config = dict(
    train_examples=101725,
    arch='transformer_decoder',
    width=192,
    layers=6,
    norm='layernorm',
    parallel_block=False,
    dropout=0.1,
    inner_norm=False,
    momentum=0.95,
    grad_clip=5.0,
    lr_schedule='cosine_restarts',
    final_lr_fraction=0,
    adamw_weight_decay_other_params=0.01,
)
Rows from block 2, named by matrix and row number. Rows with one number belong to one neuron. Each number is 200 + 40 x the weight over its row's rms, rounded and kept within 0 to 999. All counts start at 0. After the name is the row's rms in percent of the matrix's.
# fc1: MLP up (model.blocks.2.mlp.fc1.weight, 768x192), inputs 96-191
# fc2: MLP down (model.blocks.2.mlp.fc2.weight, 192x768, transposed), outputs 96-191
fc1.632,094,220,225,253,220,212,231,142,229,209,206,222,180,164,124,201,208,219,138,213,214,143,118,169,134,186,219,183,206,180,205,211,164,233,182,217,106,173,146,229,134,236,303,184,175,238,202,179,190,268,111,226,211,235,189,154,286,275,175,168,203,161,208,209,199,216,193,192,259,197,261,244,153,256,213,190,226,199,179,162,141,235,166,206,212,263,143,205,107,222,235,211,204,167,227,192,197
fc2.632,097,223,178,139,230,163,247,157,157,207,139,172,248,168,238,192,163,201,196,169,161,238,254,201,186,260,244,215,256,234,233,241,200,192,165,148,226,230,215,256,212,232,92,191,198,150,160,241,191,173,206,209,238,157,203,215,187,152,203,132,207,286,208,241,231,126,193,208,189,214,174,178,186,201,196,216,229,193,282,239,233,175,220,196,155,155,287,179,231,227,202,189,212,247,184,226,277
fc1.633,093,252,181,191,235,215,157,228,177,201,197,191,163,252,88,156,185,268,261,207,158,298,160,148,249,200,270,202,129,192,228,169,174,218,144,159,167,157,227,282,228,191,171,174,197,147,180,219,148,193,235,193,180,204,120,242,263,170,179,263,149,199,164,177,256,162,178,214,283,180,193,191,163,189,209,182,238,157,225,198,165,158,225,146,163,256,250,253,258,224,210,174,151,137,179,234,220
fc2.633,092,199,255,207,235,82,308,216,250,197,219,251,234,220,250,181,293,197,189,206,208,230,271,247,139,236,201,190,211,203,143,236,247,180,255,189,190,160,184,198,226,125,229,206,206,204,275,153,170,205,159,207,224,151,176,175,108,214,178,267,123,233,210,154,135,190,191,156,180,176,230,215,218,145,255,212,219,218,238,206,198,233,225,183,194,195,185,175,227,160,300,242,273,147,179,213,133
fc1.634,099,197,214,190,202,194,196,192,150,129,189,271,221,172,178,232,203,137,164,152,147,159,237,177,163,198,183,159,250,215,161,210,191,131,183,287,239,149,150,142,205,242,241,263,241,137,267,145,179,200,187,192,183,99,162,213,168,133,203,168,265,232,201,217,74,233,192,192,209,187,175,185,207,247,195,249,234,238,172,264,131,192,167,217,122,169,168,191,221,204,204,176,161,248,189,207,163
fc2.634,101,159,175,236,154,216,200,205,239,192,197,222,204,177,169,234,197,224,193,256,236,178,195,231,213,168,251,206,101,117,315,152,231,187,173,198,261,163,229,150,139,183,91,197,182,223,229,209,230,204,188,212,190,207,187,149,189,242,222,284,211,157,204,243,215,197,264,239,233,214,152,140,230,264,191,167,166,137,238,243,231,225,175,152,238,214,133,255,194,206,198,235,184,171,250,159,189
fc1.635,112,246,235,242,175,195,240,233,164,218,224,167,223,176,208,241,72,174,239,200,279,186,218,151,233,157,152,193,226,196,180,212,172,225,190,211,200,149,170,178,222,190,203,177,246,160,166,202,197,209,221,172,281,255,146,117,168,189,178,242,232,288,195,126,195,170,195,218,220,235,229,238,190,208,215,194,167,169,160,194,248,159,257,155,174,146,221,158,304,193,174,254,266,185,167,279,207
fc2.635,104,243,140,172,196,165,194,243,198,209,169,236,178,175,257,264,271,186,126,152,234,259,198,223,193,173,246,198,227,177,225,94,267,207,197,257,181,252,192,160,230,196,235,169,221,174,208,154,166,217,272,190,169,232,151,132,218,120,123,272,178,189,258,127,176,170,258,185,155,152,223,177,274,185,174,158,188,202,183,212,213,259,263,230,178,180,215,214,193,237,197,179,165,253,189,199,197
fc1.636,095,225,147,239,244,197,147,206,194,193,195,158,178,161,258,255,186,187,193,181,232,149,202,193,208,198,213,193,250,237,194,286,187,219,221,169,197,195,234,222,86,265,212,208,165,207,171,252,164,147,158,230,164,136,185,156,261,195,154,156,203,206,195,133,166,188,262,179,204,221,251,162,261,244,227,156,210,160,202,212,228,251,168,112,207,239,171,214,262,247,156,195,162,296,214,194,214
fc2.636,107,168,258,86,166,185,221,156,248,224,225,239,202,243,141,189,165,241,186,201,234,205,231,222,311,230,256,145,244,249,94,201,213,166,148,185,250,235,202,110,255,145,211,288,169,139,210,162,229,242,158,194,190,191,254,260,174,184,213,168,172,188,192,197,259,214,152,200,187,242,201,211,221,182,180,171,215,172,165,236,159,159,239,146,184,201,181,143,243,281,242,250,192,213,239,140,180
fc1.637,106,262,220,238,203,235,170,167,152,181,145,139,219,183,254,162,266,247,217,173,108,220,286,197,209,174,255,220,299,222,201,187,152,186,184,218,154,203,172,196,234,135,233,235,232,171,138,147,218,178,211,201,190,256,284,248,234,259,285,240,187,194,201,187,197,93,186,158,124,202,218,215,187,155,156,186,196,191,150,196,200,214,220,167,269,228,204,219,117,245,203,211,238,172,212,143,148
fc2.637,083,244,235,195,186,193,237,278,224,217,255,198,199,249,189,210,234,152,208,231,189,242,157,229,134,175,153,171,118,123,188,231,208,209,252,178,126,192,205,186,144,203,260,240,130,180,248,152,196,128,190,250,180,178,232,151,168,221,150,140,251,213,178,198,202,168,276,251,294,219,183,230,228,271,184,192,257,265,252,224,233,152,168,220,169,243,213,209,266,180,168,160,200,211,233,193,182
fc1.638,100,244,197,291,157,254,258,246,274,210,166,143,144,225,185,212,110,166,238,174,245,137,199,160,258,120,213,82,215,213,234,179,155,178,193,224,207,202,217,227,202,160,166,110,211,275,154,144,206,171,230,227,198,238,129,187,168,206,178,224,178,284,202,168,195,272,206,185,227,200,210,152,220,167,166,204,190,141,240,198,178,229,191,162,225,180,206,221,217,251,219,234,193,168,224,143,148
fc2.638,088,142,208,180,192,172,128,193,163,93,193,159,207,159,165,249,203,206,204,169,160,227,288,236,253,218,198,276,150,180,252,259,180,175,173,156,199,145,167,180,209,222,160,277,235,173,242,201,207,170,214,201,170,204,229,248,169,167,194,178,255,153,265,233,220,164,151,238,259,227,194,284,246,225,203,188,251,222,190,209,234,137,200,276,227,161,210,219,285,191,149,117,229,207,127,131,209
fc1.639,100,184,164,135,170,215,175,201,272,195,228,246,250,223,194,225,221,262,186,195,176,209,225,282,226,190,180,214,220,196,242,200,218,223,309,212,191,167,164,168,184,224,239,228,292,187,193,200,196,174,210,234,320,173,241,207,153,183,214,172,195,220,220,139,254,242,214,196,198,253,228,192,226,187,101,228,227,214,180,214,225,168,259,193,168,223,172,216,243,233,271,204,115,138,259,226,247
fc2.639,082,247,143,225,160,239,189,218,171,143,136,209,231,153,205,164,175,152,205,200,234,216,218,196,211,183,244,227,147,240,147,153,145,216,54,177,237,211,204,146,225,238,142,144,157,175,169,148,204,223,79,176,158,185,155,197,234,197,219,221,187,228,206,259,188,158,128,223,216,232,216,155,232,203,224,265,219,229,218,220,231,202,169,243,239,142,122,200,148,241,187,196,216,203,261,232,191
fc1.640,094,135,259,237,136,176,181,181,212,150,201,198,161,172,228,176,173,228,126,188,202,241,177,257,259,163,242,109,110,204,277,189,172,151,203,224,173,177,185,230,182,275,187,179,199,221,178,199,131,193,178,191,246,206,183,224,317,215,181,188,198,193,144,200,217,204,130,226,266,159,165,239,182,222,132,185,252,121,116,167,212,237,235,202,152,225,177,169,211,255,139,156,148,222,261,234,139
fc2.640,105,255,173,209,241,205,236,246,95,285,261,183,219,299,211,239,206,181,284,203,174,240,131,130,133,223,188,161,287,164,160,228,176,147,157,126,223,246,212,303,187,144,228,183,247,159,180,169,290,226,246,206,171,129,221,200,105,188,202,236,176,226,234,190,189,240,198,142,157,220,210,165,248,155,228,241,196,231,251,182,202,241,196,199,201,173,173,204,234,161,161,190,245,201,184,268,267
fc1.641,108,226,245,173,249,196,178,194,229,194,100,217,144,181,231,231,231,229,122,199,160,178,168,211,159,95,218,192,214,229,190,154,241,259,221,239,212,203,145,159,96,240,223,128,249,166,261,215,186,197,186,182,186,193,188,282,228,202,181,252,209,231,283,235,209,164,233,238,208,150,242,213,150,269,218,131,157,173,199,284,199,106,93,233,178,245,118,179,113,209,259,156,173,274,226,218,235
fc2.641,097,182,143,176,230,157,267,211,281,246,212,164,180,154,225,180,252,273,104,269,284,153,198,216,163,199,190,219,216,181,217,228,208,185,187,271,215,207,179,178,143,221,240,173,223,197,241,190,199,197,160,156,226,154,206,212,294,147,236,154,155,208,212,208,129,224,181,134,147,231,250,205,200,206,195,197,251,168,248,251,194,213,205,163,170,173,249,178,205,209,155,238,171,175,190,264,206
fc1.642,097,144,275,255,195,218,171,228,246,142,263,155,229,206,196,190,105,142,196,90,321,188,229,159,153,156,233,164,191,197,199,242,174,232,177,148,157,312,183,292,248,199,264,174,223,139,214,188,194,182,202,168,182,187,207,287,211,217,182,131,227,267,242,172,207,215,197,189,247,181,179,190,114,206,202,151,182,176,234,288,280,181,161,238,162,246,198,181,231,196,171,237,180,258,192,198,165
fc2.642,089,164,121,218,170,172,188,216,158,280,152,153,126,212,123,158,191,243,219,225,114,236,246,216,231,274,206,203,265,210,258,242,157,160,195,176,190,171,212,122,194,170,219,227,129,221,241,142,207,79,201,280,164,219,267,217,190,292,158,278,160,145,194,150,192,290,188,212,203,240,254,131,231,244,179,184,213,200,200,179,219,232,183,223,210,138,169,225,158,239,231,202,227,214,147,173,254
fc1.643,095,261,230,202,221,122,173,287,195,222,195,195,197,174,247,221,271,158,235,206,230,91,213,235,194,149,283,124,178,224,147,208,141,247,227,258,221,191,258,175,304,139,239,220,258,187,248,168,182,232,170,232,198,234,191,242,180,188,196,141,215,221,233,166,228,243,197,129,171,211,211,210,187,262,206,197,204,186,81,197,233,165,182,223,182,149,208,187,166,105,259,99,173,247,162,159,188
fc2.643,110,145,252,245,262,232,241,182,178,210,245,204,269,222,112,261,176,218,218,220,199,260,124,213,209,221,199,259,193,229,181,152,134,137,233,187,216,227,256,169,194,181,215,158,162,205,200,207,211,113,143,223,251,198,198,188,154,197,179,251,217,216,189,127,185,218,189,201,233,228,205,225,214,231,153,295,172,226,282,201,87,215,169,171,158,188,225,222,228,218,120,260,272,193,230,215,215
fc1.644,106,229,213,251,171,191,218,236,178,286,211,215,237,178,201,214,163,186,251,232,250,230,205,164,131,152,184,188,266,188,178,180,193,150,256,283,178,111,219,193,209,251,119,169,270,161,210,145,259,116,188,224,215,185,192,196,159,201,199,213,199,259,211,194,264,209,177,202,240,136,227,229,218,233,231,197,193,274,255,171,118,242,198,275,179,232,200,140,123,242,169,149,221,253,182,194,190
fc2.644,099,211,153,157,193,167,189,159,276,182,160,158,159,247,245,197,190,225,236,188,152,187,197,149,247,196,182,219,179,171,215,203,184,246,218,174,215,229,207,300,211,196,241,172,130,187,250,271,203,233,278,245,206,170,164,210,231,215,233,127,131,216,197,248,232,198,190,187,207,225,223,242,168,113,188,187,196,150,207,159,241,260,177,209,223,233,199,266,249,222,249,230,122,202,228,212,216
fc1.645,096,251,242,212,188,256,162,188,208,221,208,197,251,224,169,280,170,159,223,146,234,191,133,247,219,234,231,203,195,205,190,137,251,183,206,137,207,137,254,224,196,251,163,223,241,202,181,178,167,189,142,200,169,218,252,157,259,195,211,207,226,141,216,290,206,200,201,114,199,218,254,188,174,206,228,186,139,230,197,217,169,217,179,167,283,238,183,156,212,126,150,193,198,215,221,178,193
fc2.645,095,218,167,238,159,126,162,215,218,251,159,205,244,169,191,158,217,188,225,171,305,247,202,159,227,193,147,204,210,219,162,280,103,147,226,170,221,218,198,236,173,174,208,131,219,254,192,169,180,125,180,158,265,167,253,297,197,302,177,236,192,197,226,210,239,163,219,215,149,108,284,227,130,231,165,221,175,132,275,183,212,152,180,229,198,226,253,207,185,245,201,136,188,199,161,194,294
fc1.646,093,154,229,190,214,145,229,200,180,256,226,186,148,202,169,205,126,248,189,159,232,164,207,196,212,266,193,246,180,173,220,190,215,214,150,221,192,159,228,192,147,248,196,215,305,164,173,226,181,175,156,217,218,140,224,133,262,178,201,232,193,241,230,219,191,237,238,243,214,243,154,204,202,127,253,198,286,181,194,211,156,180,231,208,155,191,187,158,296,71,174,131,216,145,224,226,262
fc2.646,105,250,108,153,128,127,198,205,183,274,200,155,173,173,242,185,255,229,189,155,202,228,163,230,192,176,189,258,283,191,238,159,274,277,261,169,265,190,184,184,247,193,243,222,159,209,216,230,199,174,129,241,115,242,235,155,188,210,215,216,245,190,189,192,198,195,186,160,150,163,246,250,186,234,205,226,151,224,244,227,243,222,222,181,212,209,160,199,150,237,176,230,176,221,258,153,236
fc1.647,099,232,112,200,217,175,197,219,155,200,211,238,288,186,213,160,269,246,200,224,210,147,246,161,256,157,232,168,228,223,145,227,181,180,131,152,191,216,128,151,220,233,234,221,224,185,185,206,169,270,237,185,237,170,192,175,222,194,166,248,197,249,203,182,243,181,102,185,208,213,193,158,246,208,226,239,247,189,280,194,167,150,103,199,139,213,157,256,148,182,107,188,205,148,222,158,202
fc2.647,086,277,226,111,184,208,195,206,202,275,153,170,165,200,242,199,202,209,188,233,194,203,223,135,236,179,185,250,173,218,174,204,226,242,192,166,169,247,248,207,152,173,248,138,236,242,179,200,214,149,221,297,209,208,231,205,187,192,168,274,183,220,221,201,240,148,166,175,120,176,217,164,185,219,193,162,228,198,129,210,220,230,116,353,212,238,189,166,205,197,214,209,286,254,247,150,190
fc1.648,094,231,172,241,232,189,220,264,153,175,148,256,113,175,179,189,222,271,254,236,213,236,251,181,284,237,169,209,169,192,238,172,195,231,201,165,291,206,192,131,187,180,146,178,250,166,153,220,230,161,220,201,167,130,255,217,146,244,170,221,258,240,237,189,180,223,182,192,233,223,207,164,175,195,242,244,219,200,201,130,228,150,165,183,106,206,203,195,238,195,237,238,212,262,221,113,195
fc2.648,101,182,200,221,123,206,200,146,156,254,251,174,234,186,189,149,231,154,198,216,188,219,191,178,100,218,295,214,221,217,191,279,281,194,185,175,136,178,165,146,216,219,224,213,213,220,199,241,144,230,206,196,165,227,178,154,201,135,230,161,180,266,184,248,198,208,195,208,142,155,201,180,160,177,193,230,144,220,191,193,250,212,194,191,274,101,147,129,219,234,131,213,242,226,267,217,203