config.yaml
head_dim: 64
qk_norm: true
inner_norm: false
tie_word_embeddings: false
init: "xavier_uniform"
muon_scale: "original"
nesterov: true
max_steps: 24300
warmup_steps: 4860
Rows from block 2, named by matrix and row number. Rows with one number belong to one neuron. Each number is 200 + 20 x the weight over its row's rms, rounded and kept within 0 to 999. All counts start at 0. After the name is the row's rms in percent of the matrix's.
# fc1: MLP up (model.blocks.2.mlp.fc1.weight, 768x192), inputs 96-191
# fc2: MLP down (model.blocks.2.mlp.fc2.weight, 192x768, transposed), outputs 96-191
fc1.335,093,149,231,199,186,166,212,193,192,222,146,195,196,195,169,207,178,211,207,213,224,167,184,181,201,221,215,188,183,221,204,201,209,178,168,222,192,196,214,144,198,229,181,221,191,181,172,193,240,167,174,207,208,217,174,237,198,201,206,220,186,220,168,178,206,162,244,233,178,186,199,219,211,168,208,197,222,197,218,228,223,189,192,220,202,192,201,212,213,186,196,206,208,191,199,200,189
fc2.335,098,261,210,178,205,189,216,179,191,209,204,191,218,200,197,209,193,187,171,150,155,209,199,216,196,179,202,215,194,214,215,208,204,201,223,204,223,201,204,227,200,199,190,230,178,187,173,203,208,215,238,198,207,213,211,236,216,179,240,190,198,226,211,202,225,197,188,211,209,203,206,189,188,235,203,226,220,178,193,220,186,206,174,189,171,208,199,215,215,210,213,178,197,208,136,211,229
fc1.336,099,210,194,213,193,203,186,198,171,246,200,210,192,177,210,226,210,220,254,190,209,196,217,225,203,190,204,192,216,189,189,189,196,210,203,237,228,198,196,209,192,203,163,180,215,193,192,184,195,209,174,188,160,194,253,217,197,211,159,185,204,221,164,178,206,199,214,166,193,231,196,207,225,204,229,209,204,196,220,234,174,183,206,218,162,205,176,167,238,191,214,199,204,182,205,189,219
fc2.336,085,183,166,207,225,171,211,198,161,189,190,205,194,204,203,193,222,187,206,217,200,197,190,200,171,236,186,192,231,206,236,226,208,198,215,190,209,191,189,197,191,199,259,195,186,238,229,197,225,234,193,224,190,192,192,211,199,233,209,244,168,212,171,222,195,161,200,196,217,185,158,169,219,193,194,169,168,182,171,161,198,214,196,176,208,160,210,184,192,198,205,215,192,197,211,219,228
fc1.337,091,196,195,211,200,179,196,202,214,171,182,173,191,156,236,208,169,193,199,178,220,206,221,194,168,203,220,185,180,229,207,232,195,225,227,205,173,207,216,185,191,197,214,203,219,227,196,189,164,229,198,203,199,194,165,226,247,204,194,215,203,222,200,189,174,203,216,222,180,243,223,199,201,161,197,184,184,222,165,211,200,186,199,200,197,165,182,236,212,175,185,172,236,200,172,227,177
fc2.337,092,182,185,173,207,188,229,183,195,211,227,175,168,207,175,221,192,171,204,207,204,184,208,193,203,182,163,200,198,195,223,156,230,192,184,181,225,176,201,214,180,235,214,176,209,199,224,200,200,206,170,201,211,188,243,213,205,167,216,215,157,242,213,209,230,212,205,193,160,213,202,188,215,211,213,217,231,185,227,186,180,190,222,204,238,225,196,203,227,219,210,192,192,171,218,167,180
fc1.338,104,208,213,224,206,204,209,210,235,240,221,183,204,212,215,186,196,188,207,154,204,169,225,208,212,234,175,227,219,233,218,176,200,178,204,187,231,203,196,203,190,207,185,202,198,207,170,235,173,199,178,253,225,192,187,212,184,220,203,191,204,203,191,207,177,157,201,181,203,226,198,194,200,183,185,176,192,167,201,199,181,185,190,215,179,214,177,204,195,219,216,209,160,168,199,211,185
fc2.338,107,196,194,181,214,189,219,194,207,214,175,203,243,199,206,226,204,191,219,209,214,217,175,196,212,172,196,232,181,194,222,186,191,177,216,153,177,196,219,223,198,202,200,196,186,182,211,213,204,174,218,207,154,196,235,180,205,197,173,213,215,218,237,206,210,206,228,249,177,174,222,174,206,199,174,171,245,184,210,200,201,222,197,192,177,235,226,228,247,176,176,203,200,208,226,202,183
fc1.339,087,159,199,196,210,202,171,172,200,188,192,187,199,162,202,234,158,213,209,202,189,191,196,225,197,189,205,200,184,230,180,196,221,182,212,197,166,226,237,205,204,219,201,223,239,204,190,170,192,213,170,212,194,229,208,223,216,199,232,206,179,196,168,168,211,152,198,178,209,177,195,230,211,203,205,214,215,175,185,200,198,193,232,190,207,196,156,206,177,240,183,208,204,215,207,192,212
fc2.339,089,237,179,199,207,203,199,208,193,173,208,204,174,247,176,208,209,178,205,180,192,215,199,196,183,190,193,177,217,200,191,185,207,189,142,199,227,216,214,213,174,222,188,182,227,206,208,231,207,216,209,203,191,227,238,225,167,209,193,233,166,205,199,212,222,192,182,230,220,210,204,179,201,199,209,238,201,176,176,180,197,170,188,199,178,184,203,153,219,180,221,190,198,185,186,220,225
fc1.340,110,209,168,192,189,148,157,191,180,208,200,169,228,210,221,216,212,200,168,188,190,219,223,240,195,196,213,191,231,204,196,202,223,180,219,209,239,192,201,178,221,215,222,200,204,215,210,230,160,177,181,218,196,210,197,195,226,201,225,199,196,177,240,191,220,178,198,172,194,199,241,195,215,189,190,190,200,245,183,195,163,190,182,207,186,175,192,241,192,223,202,179,215,188,204,214,225
fc2.340,089,250,159,191,199,192,219,202,227,213,180,215,168,212,171,219,208,182,221,204,209,158,174,194,242,208,188,171,200,204,205,189,209,203,183,189,222,203,168,206,189,185,242,214,181,204,210,214,213,227,185,204,227,209,206,182,169,149,216,194,174,223,220,181,209,216,200,226,178,187,241,193,159,186,180,223,205,199,216,202,190,189,200,192,222,173,188,213,168,211,225,184,196,204,227,182,150
fc1.341,092,221,172,190,228,185,183,207,151,194,202,189,181,193,231,210,195,173,222,192,165,213,161,188,212,209,220,202,190,220,192,193,185,200,193,215,170,214,218,196,202,192,205,200,230,175,241,203,218,222,203,178,194,195,168,233,229,203,198,211,208,178,191,205,203,153,159,229,185,240,213,186,166,169,209,182,227,225,208,221,256,198,217,201,242,197,209,177,204,201,198,180,209,188,193,232,203
fc2.341,090,184,208,203,168,233,211,206,220,178,220,203,208,170,181,187,173,197,174,217,197,214,197,190,192,212,189,207,217,140,225,193,210,225,204,188,209,202,189,172,232,197,214,207,196,196,182,187,208,217,178,186,231,164,180,192,222,205,197,168,200,190,194,219,209,191,246,171,222,170,183,208,213,195,186,240,189,178,201,176,167,195,220,160,195,210,198,223,216,181,213,206,190,182,209,181,199
fc1.342,108,204,208,225,211,194,239,186,200,179,206,233,185,180,203,221,232,184,240,208,196,179,214,213,192,188,194,217,199,196,168,217,182,225,206,183,226,211,166,179,211,220,164,151,199,183,205,203,169,211,194,213,194,220,193,217,164,211,205,222,200,211,189,206,185,181,200,189,186,187,201,188,216,191,178,194,235,217,192,184,176,202,206,225,169,244,205,179,200,197,196,181,183,186,200,223,236
fc2.342,102,224,198,189,181,206,207,201,188,202,182,183,229,193,206,185,219,184,188,204,216,234,158,223,222,242,190,188,210,171,233,175,194,210,248,161,205,209,180,200,183,184,209,242,212,211,212,177,187,209,227,181,218,191,238,193,210,224,222,177,189,189,216,198,174,178,216,184,196,212,205,229,199,204,171,214,215,202,195,173,212,173,177,162,217,172,196,239,174,217,170,197,226,203,224,227,196
fc1.343,096,191,199,229,196,175,206,191,194,196,187,217,194,192,195,208,200,183,176,222,188,227,209,193,149,219,219,189,232,221,171,175,195,209,208,219,212,215,212,178,180,239,224,180,221,206,210,209,212,182,191,213,170,216,214,186,225,190,176,182,170,198,202,221,233,197,199,214,180,156,238,207,226,219,197,206,161,257,214,211,205,198,222,213,199,198,161,205,215,188,210,175,186,205,190,205,182
fc2.343,086,207,226,218,199,249,179,207,198,206,185,208,185,187,184,207,228,235,178,204,217,205,206,218,202,206,191,209,200,186,198,162,200,166,182,172,185,208,223,229,210,171,193,204,170,231,166,189,212,246,211,177,215,195,168,191,188,187,194,190,179,181,205,187,170,198,167,201,206,223,186,224,184,235,185,193,230,173,187,220,182,206,223,164,173,175,255,183,233,224,192,201,154,188,208,180,192
fc1.344,100,201,197,206,220,217,192,186,192,199,201,202,197,224,181,209,209,221,205,201,224,197,182,190,225,188,188,193,220,226,184,190,190,208,178,177,188,212,207,206,200,230,195,222,215,236,234,219,185,167,240,218,161,227,204,234,153,209,205,173,216,189,187,184,167,215,181,162,192,230,225,188,184,201,215,174,186,214,192,185,163,188,215,207,204,224,185,186,198,168,211,228,211,201,176,179,246
fc2.344,082,187,173,186,202,192,190,198,170,193,197,224,216,198,165,192,204,204,204,175,191,210,210,173,200,177,209,199,195,211,209,160,175,203,254,200,222,176,217,205,209,194,216,209,232,234,213,196,222,210,219,198,232,211,191,191,196,210,217,184,185,216,197,192,222,190,208,188,190,208,174,214,214,203,200,219,139,205,169,189,169,195,203,222,250,203,198,188,200,178,179,215,181,202,191,201,182
fc1.345,101,216,231,203,192,182,197,188,186,174,149,230,215,193,198,204,200,229,188,167,225,177,209,201,198,190,179,199,183,205,206,204,165,201,198,187,206,146,221,190,208,207,194,172,212,203,222,233,188,184,222,216,202,207,203,165,182,219,201,210,206,210,189,229,253,163,221,197,189,190,162,218,184,162,212,170,183,225,212,214,186,174,168,184,212,174,195,179,204,186,196,202,165,219,212,187,224
fc2.345,092,193,188,171,191,196,160,170,204,190,177,167,214,216,193,195,208,193,213,177,174,235,171,210,207,196,212,204,212,200,231,216,202,186,189,208,182,222,159,207,202,205,224,207,190,221,167,227,240,226,197,192,207,241,229,232,207,229,207,192,199,212,228,200,207,197,212,248,203,209,215,200,212,189,222,224,208,169,189,204,198,211,195,198,240,230,195,180,206,231,208,191,224,172,202,208,211
fc1.346,095,215,191,209,217,179,177,219,216,190,179,173,198,204,161,196,161,203,171,183,157,168,208,197,217,202,195,211,235,181,214,248,195,186,219,209,200,185,194,213,200,191,217,196,214,214,195,226,199,168,190,206,205,207,215,164,193,161,193,227,183,195,246,173,196,214,226,184,202,177,203,208,230,163,201,224,204,200,206,207,182,234,205,190,236,152,195,203,194,202,215,207,220,222,199,200,194
fc2.346,111,190,234,214,242,185,234,172,185,198,199,207,224,185,212,193,188,220,206,196,266,215,179,181,188,180,216,207,208,200,164,176,198,217,167,171,210,230,216,219,206,216,208,212,196,200,227,192,195,208,204,234,202,178,200,219,206,198,238,197,185,211,163,208,184,168,168,225,203,183,189,202,188,212,183,168,218,182,194,177,173,158,183,206,219,178,188,202,201,172,181,219,165,184,185,187,186
fc1.347,095,217,178,213,246,214,197,225,202,215,186,182,174,208,206,220,215,199,204,189,177,222,183,212,214,205,213,221,203,188,241,245,228,200,253,212,186,176,197,182,223,193,203,194,202,219,186,177,224,180,225,229,154,202,196,213,209,169,176,221,208,191,210,200,175,178,181,225,187,170,165,219,226,206,233,197,185,175,233,179,167,166,207,208,236,160,201,197,178,210,204,184,200,170,170,215,225
fc2.347,092,200,216,187,195,202,193,167,205,168,211,209,199,211,207,191,179,224,216,203,240,217,188,200,200,188,210,204,202,178,148,131,193,223,165,196,199,217,182,196,222,235,167,227,183,214,196,181,186,231,211,187,210,193,177,197,188,208,170,201,200,219,195,202,194,238,231,215,190,232,211,208,201,215,183,169,213,190,183,206,160,207,202,196,137,216,198,223,186,162,191,218,194,181,199,197,193
fc1.348,090,221,186,238,183,200,207,199,178,193,223,210,185,209,186,224,194,262,220,225,212,180,203,186,183,179,206,211,231,197,187,214,175,196,174,202,212,183,193,213,182,208,193,219,195,246,159,201,200,166,199,195,185,187,182,209,189,210,171,206,175,192,195,204,196,198,214,238,206,178,207,180,181,183,184,162,216,167,216,180,226,206,154,229,199,190,199,177,246,209,157,179,204,226,196,200,235
fc2.348,095,188,230,181,220,218,226,212,222,223,188,214,199,174,194,157,228,194,191,188,187,181,201,210,212,200,188,178,208,178,210,186,211,214,227,204,206,208,195,171,229,209,218,198,245,218,209,181,197,224,223,228,193,190,215,218,214,174,230,198,215,202,199,198,184,220,201,171,171,186,191,217,230,199,178,204,185,226,182,181,202,191,210,216,179,206,206,237,193,194,210,205,172,164,188,191,223
fc1.349,088,200,193,193,191,200,207,240,169,226,201,200,201,226,176,221,185,211,195,201,199,219,236,173,184,207,204,153,209,191,181,172,217,206,150,184,198,189,187,199,195,229,194,192,253,214,190,202,224,197,210,219,207,212,170,172,219,207,197,201,261,215,183,197,186,239,160,239,221,158,213,154,171,168,201,203,178,205,208,203,226,193,206,203,216,187,232,172,209,218,229,187,188,214,182,197,204
fc2.349,107,214,255,221,210,199,214,200,220,162,184,207,185,194,187,188,206,177,207,190,218,184,183,244,215,192,208,231,190,195,223,207,178,228,211,217,209,205,185,188,189,210,175,212,218,168,177,196,179,187,182,155,205,226,221,224,201,214,211,172,162,205,185,201,209,177,227,174,194,221,171,203,240,198,188,207,227,204,173,159,188,211,175,186,202,202,170,207,162,163,159,204,205,188,208,161,176
fc1.350,099,225,210,230,230,199,201,200,243,186,241,197,223,184,181,185,164,216,205,216,206,185,201,187,195,187,204,207,173,206,224,131,220,186,212,195,198,202,220,217,174,214,194,219,206,233,197,210,193,232,173,203,211,196,194,185,193,223,205,193,216,185,206,214,189,188,223,196,219,203,204,194,183,194,192,160,190,216,202,178,193,183,217,204,211,224,148,184,180,184,177,238,222,192,226,191,188
fc2.350,086,188,219,200,199,201,228,215,187,238,191,192,187,187,175,171,227,186,207,225,215,202,207,194,195,202,216,165,201,164,194,205,199,195,161,177,182,199,201,238,215,224,185,188,230,196,164,165,198,259,202,219,215,229,198,242,209,172,198,163,199,216,203,207,242,207,181,204,193,202,189,199,177,182,227,219,183,224,203,219,183,196,191,200,199,167,177,179,199,205,199,231,181,203,224,198,192
fc1.351,104,225,236,227,196,187,217,180,210,229,208,185,229,235,217,188,210,199,196,239,195,205,181,230,188,216,178,178,202,204,226,232,210,177,203,194,238,211,162,219,191,182,164,247,215,180,201,153,234,195,200,222,174,200,218,187,181,191,204,213,178,216,192,173,211,192,192,201,200,205,224,175,206,171,223,208,181,181,202,193,188,187,208,178,193,195,198,189,148,214,181,193,222,199,186,221,218
fc2.351,089,174,163,184,189,214,189,206,216,176,199,217,198,156,192,175,167,227,220,178,209,214,194,217,209,188,188,236,196,202,178,178,189,230,211,171,200,202,218,206,204,191,221,188,230,184,232,215,168,233,229,203,218,221,201,179,214,230,184,211,203,192,223,208,179,233,180,190,221,178,211,240,161,209,198,225,226,185,180,189,183,189,187,193,200,218,190,196,223,230,245,203,157,151,199,197,200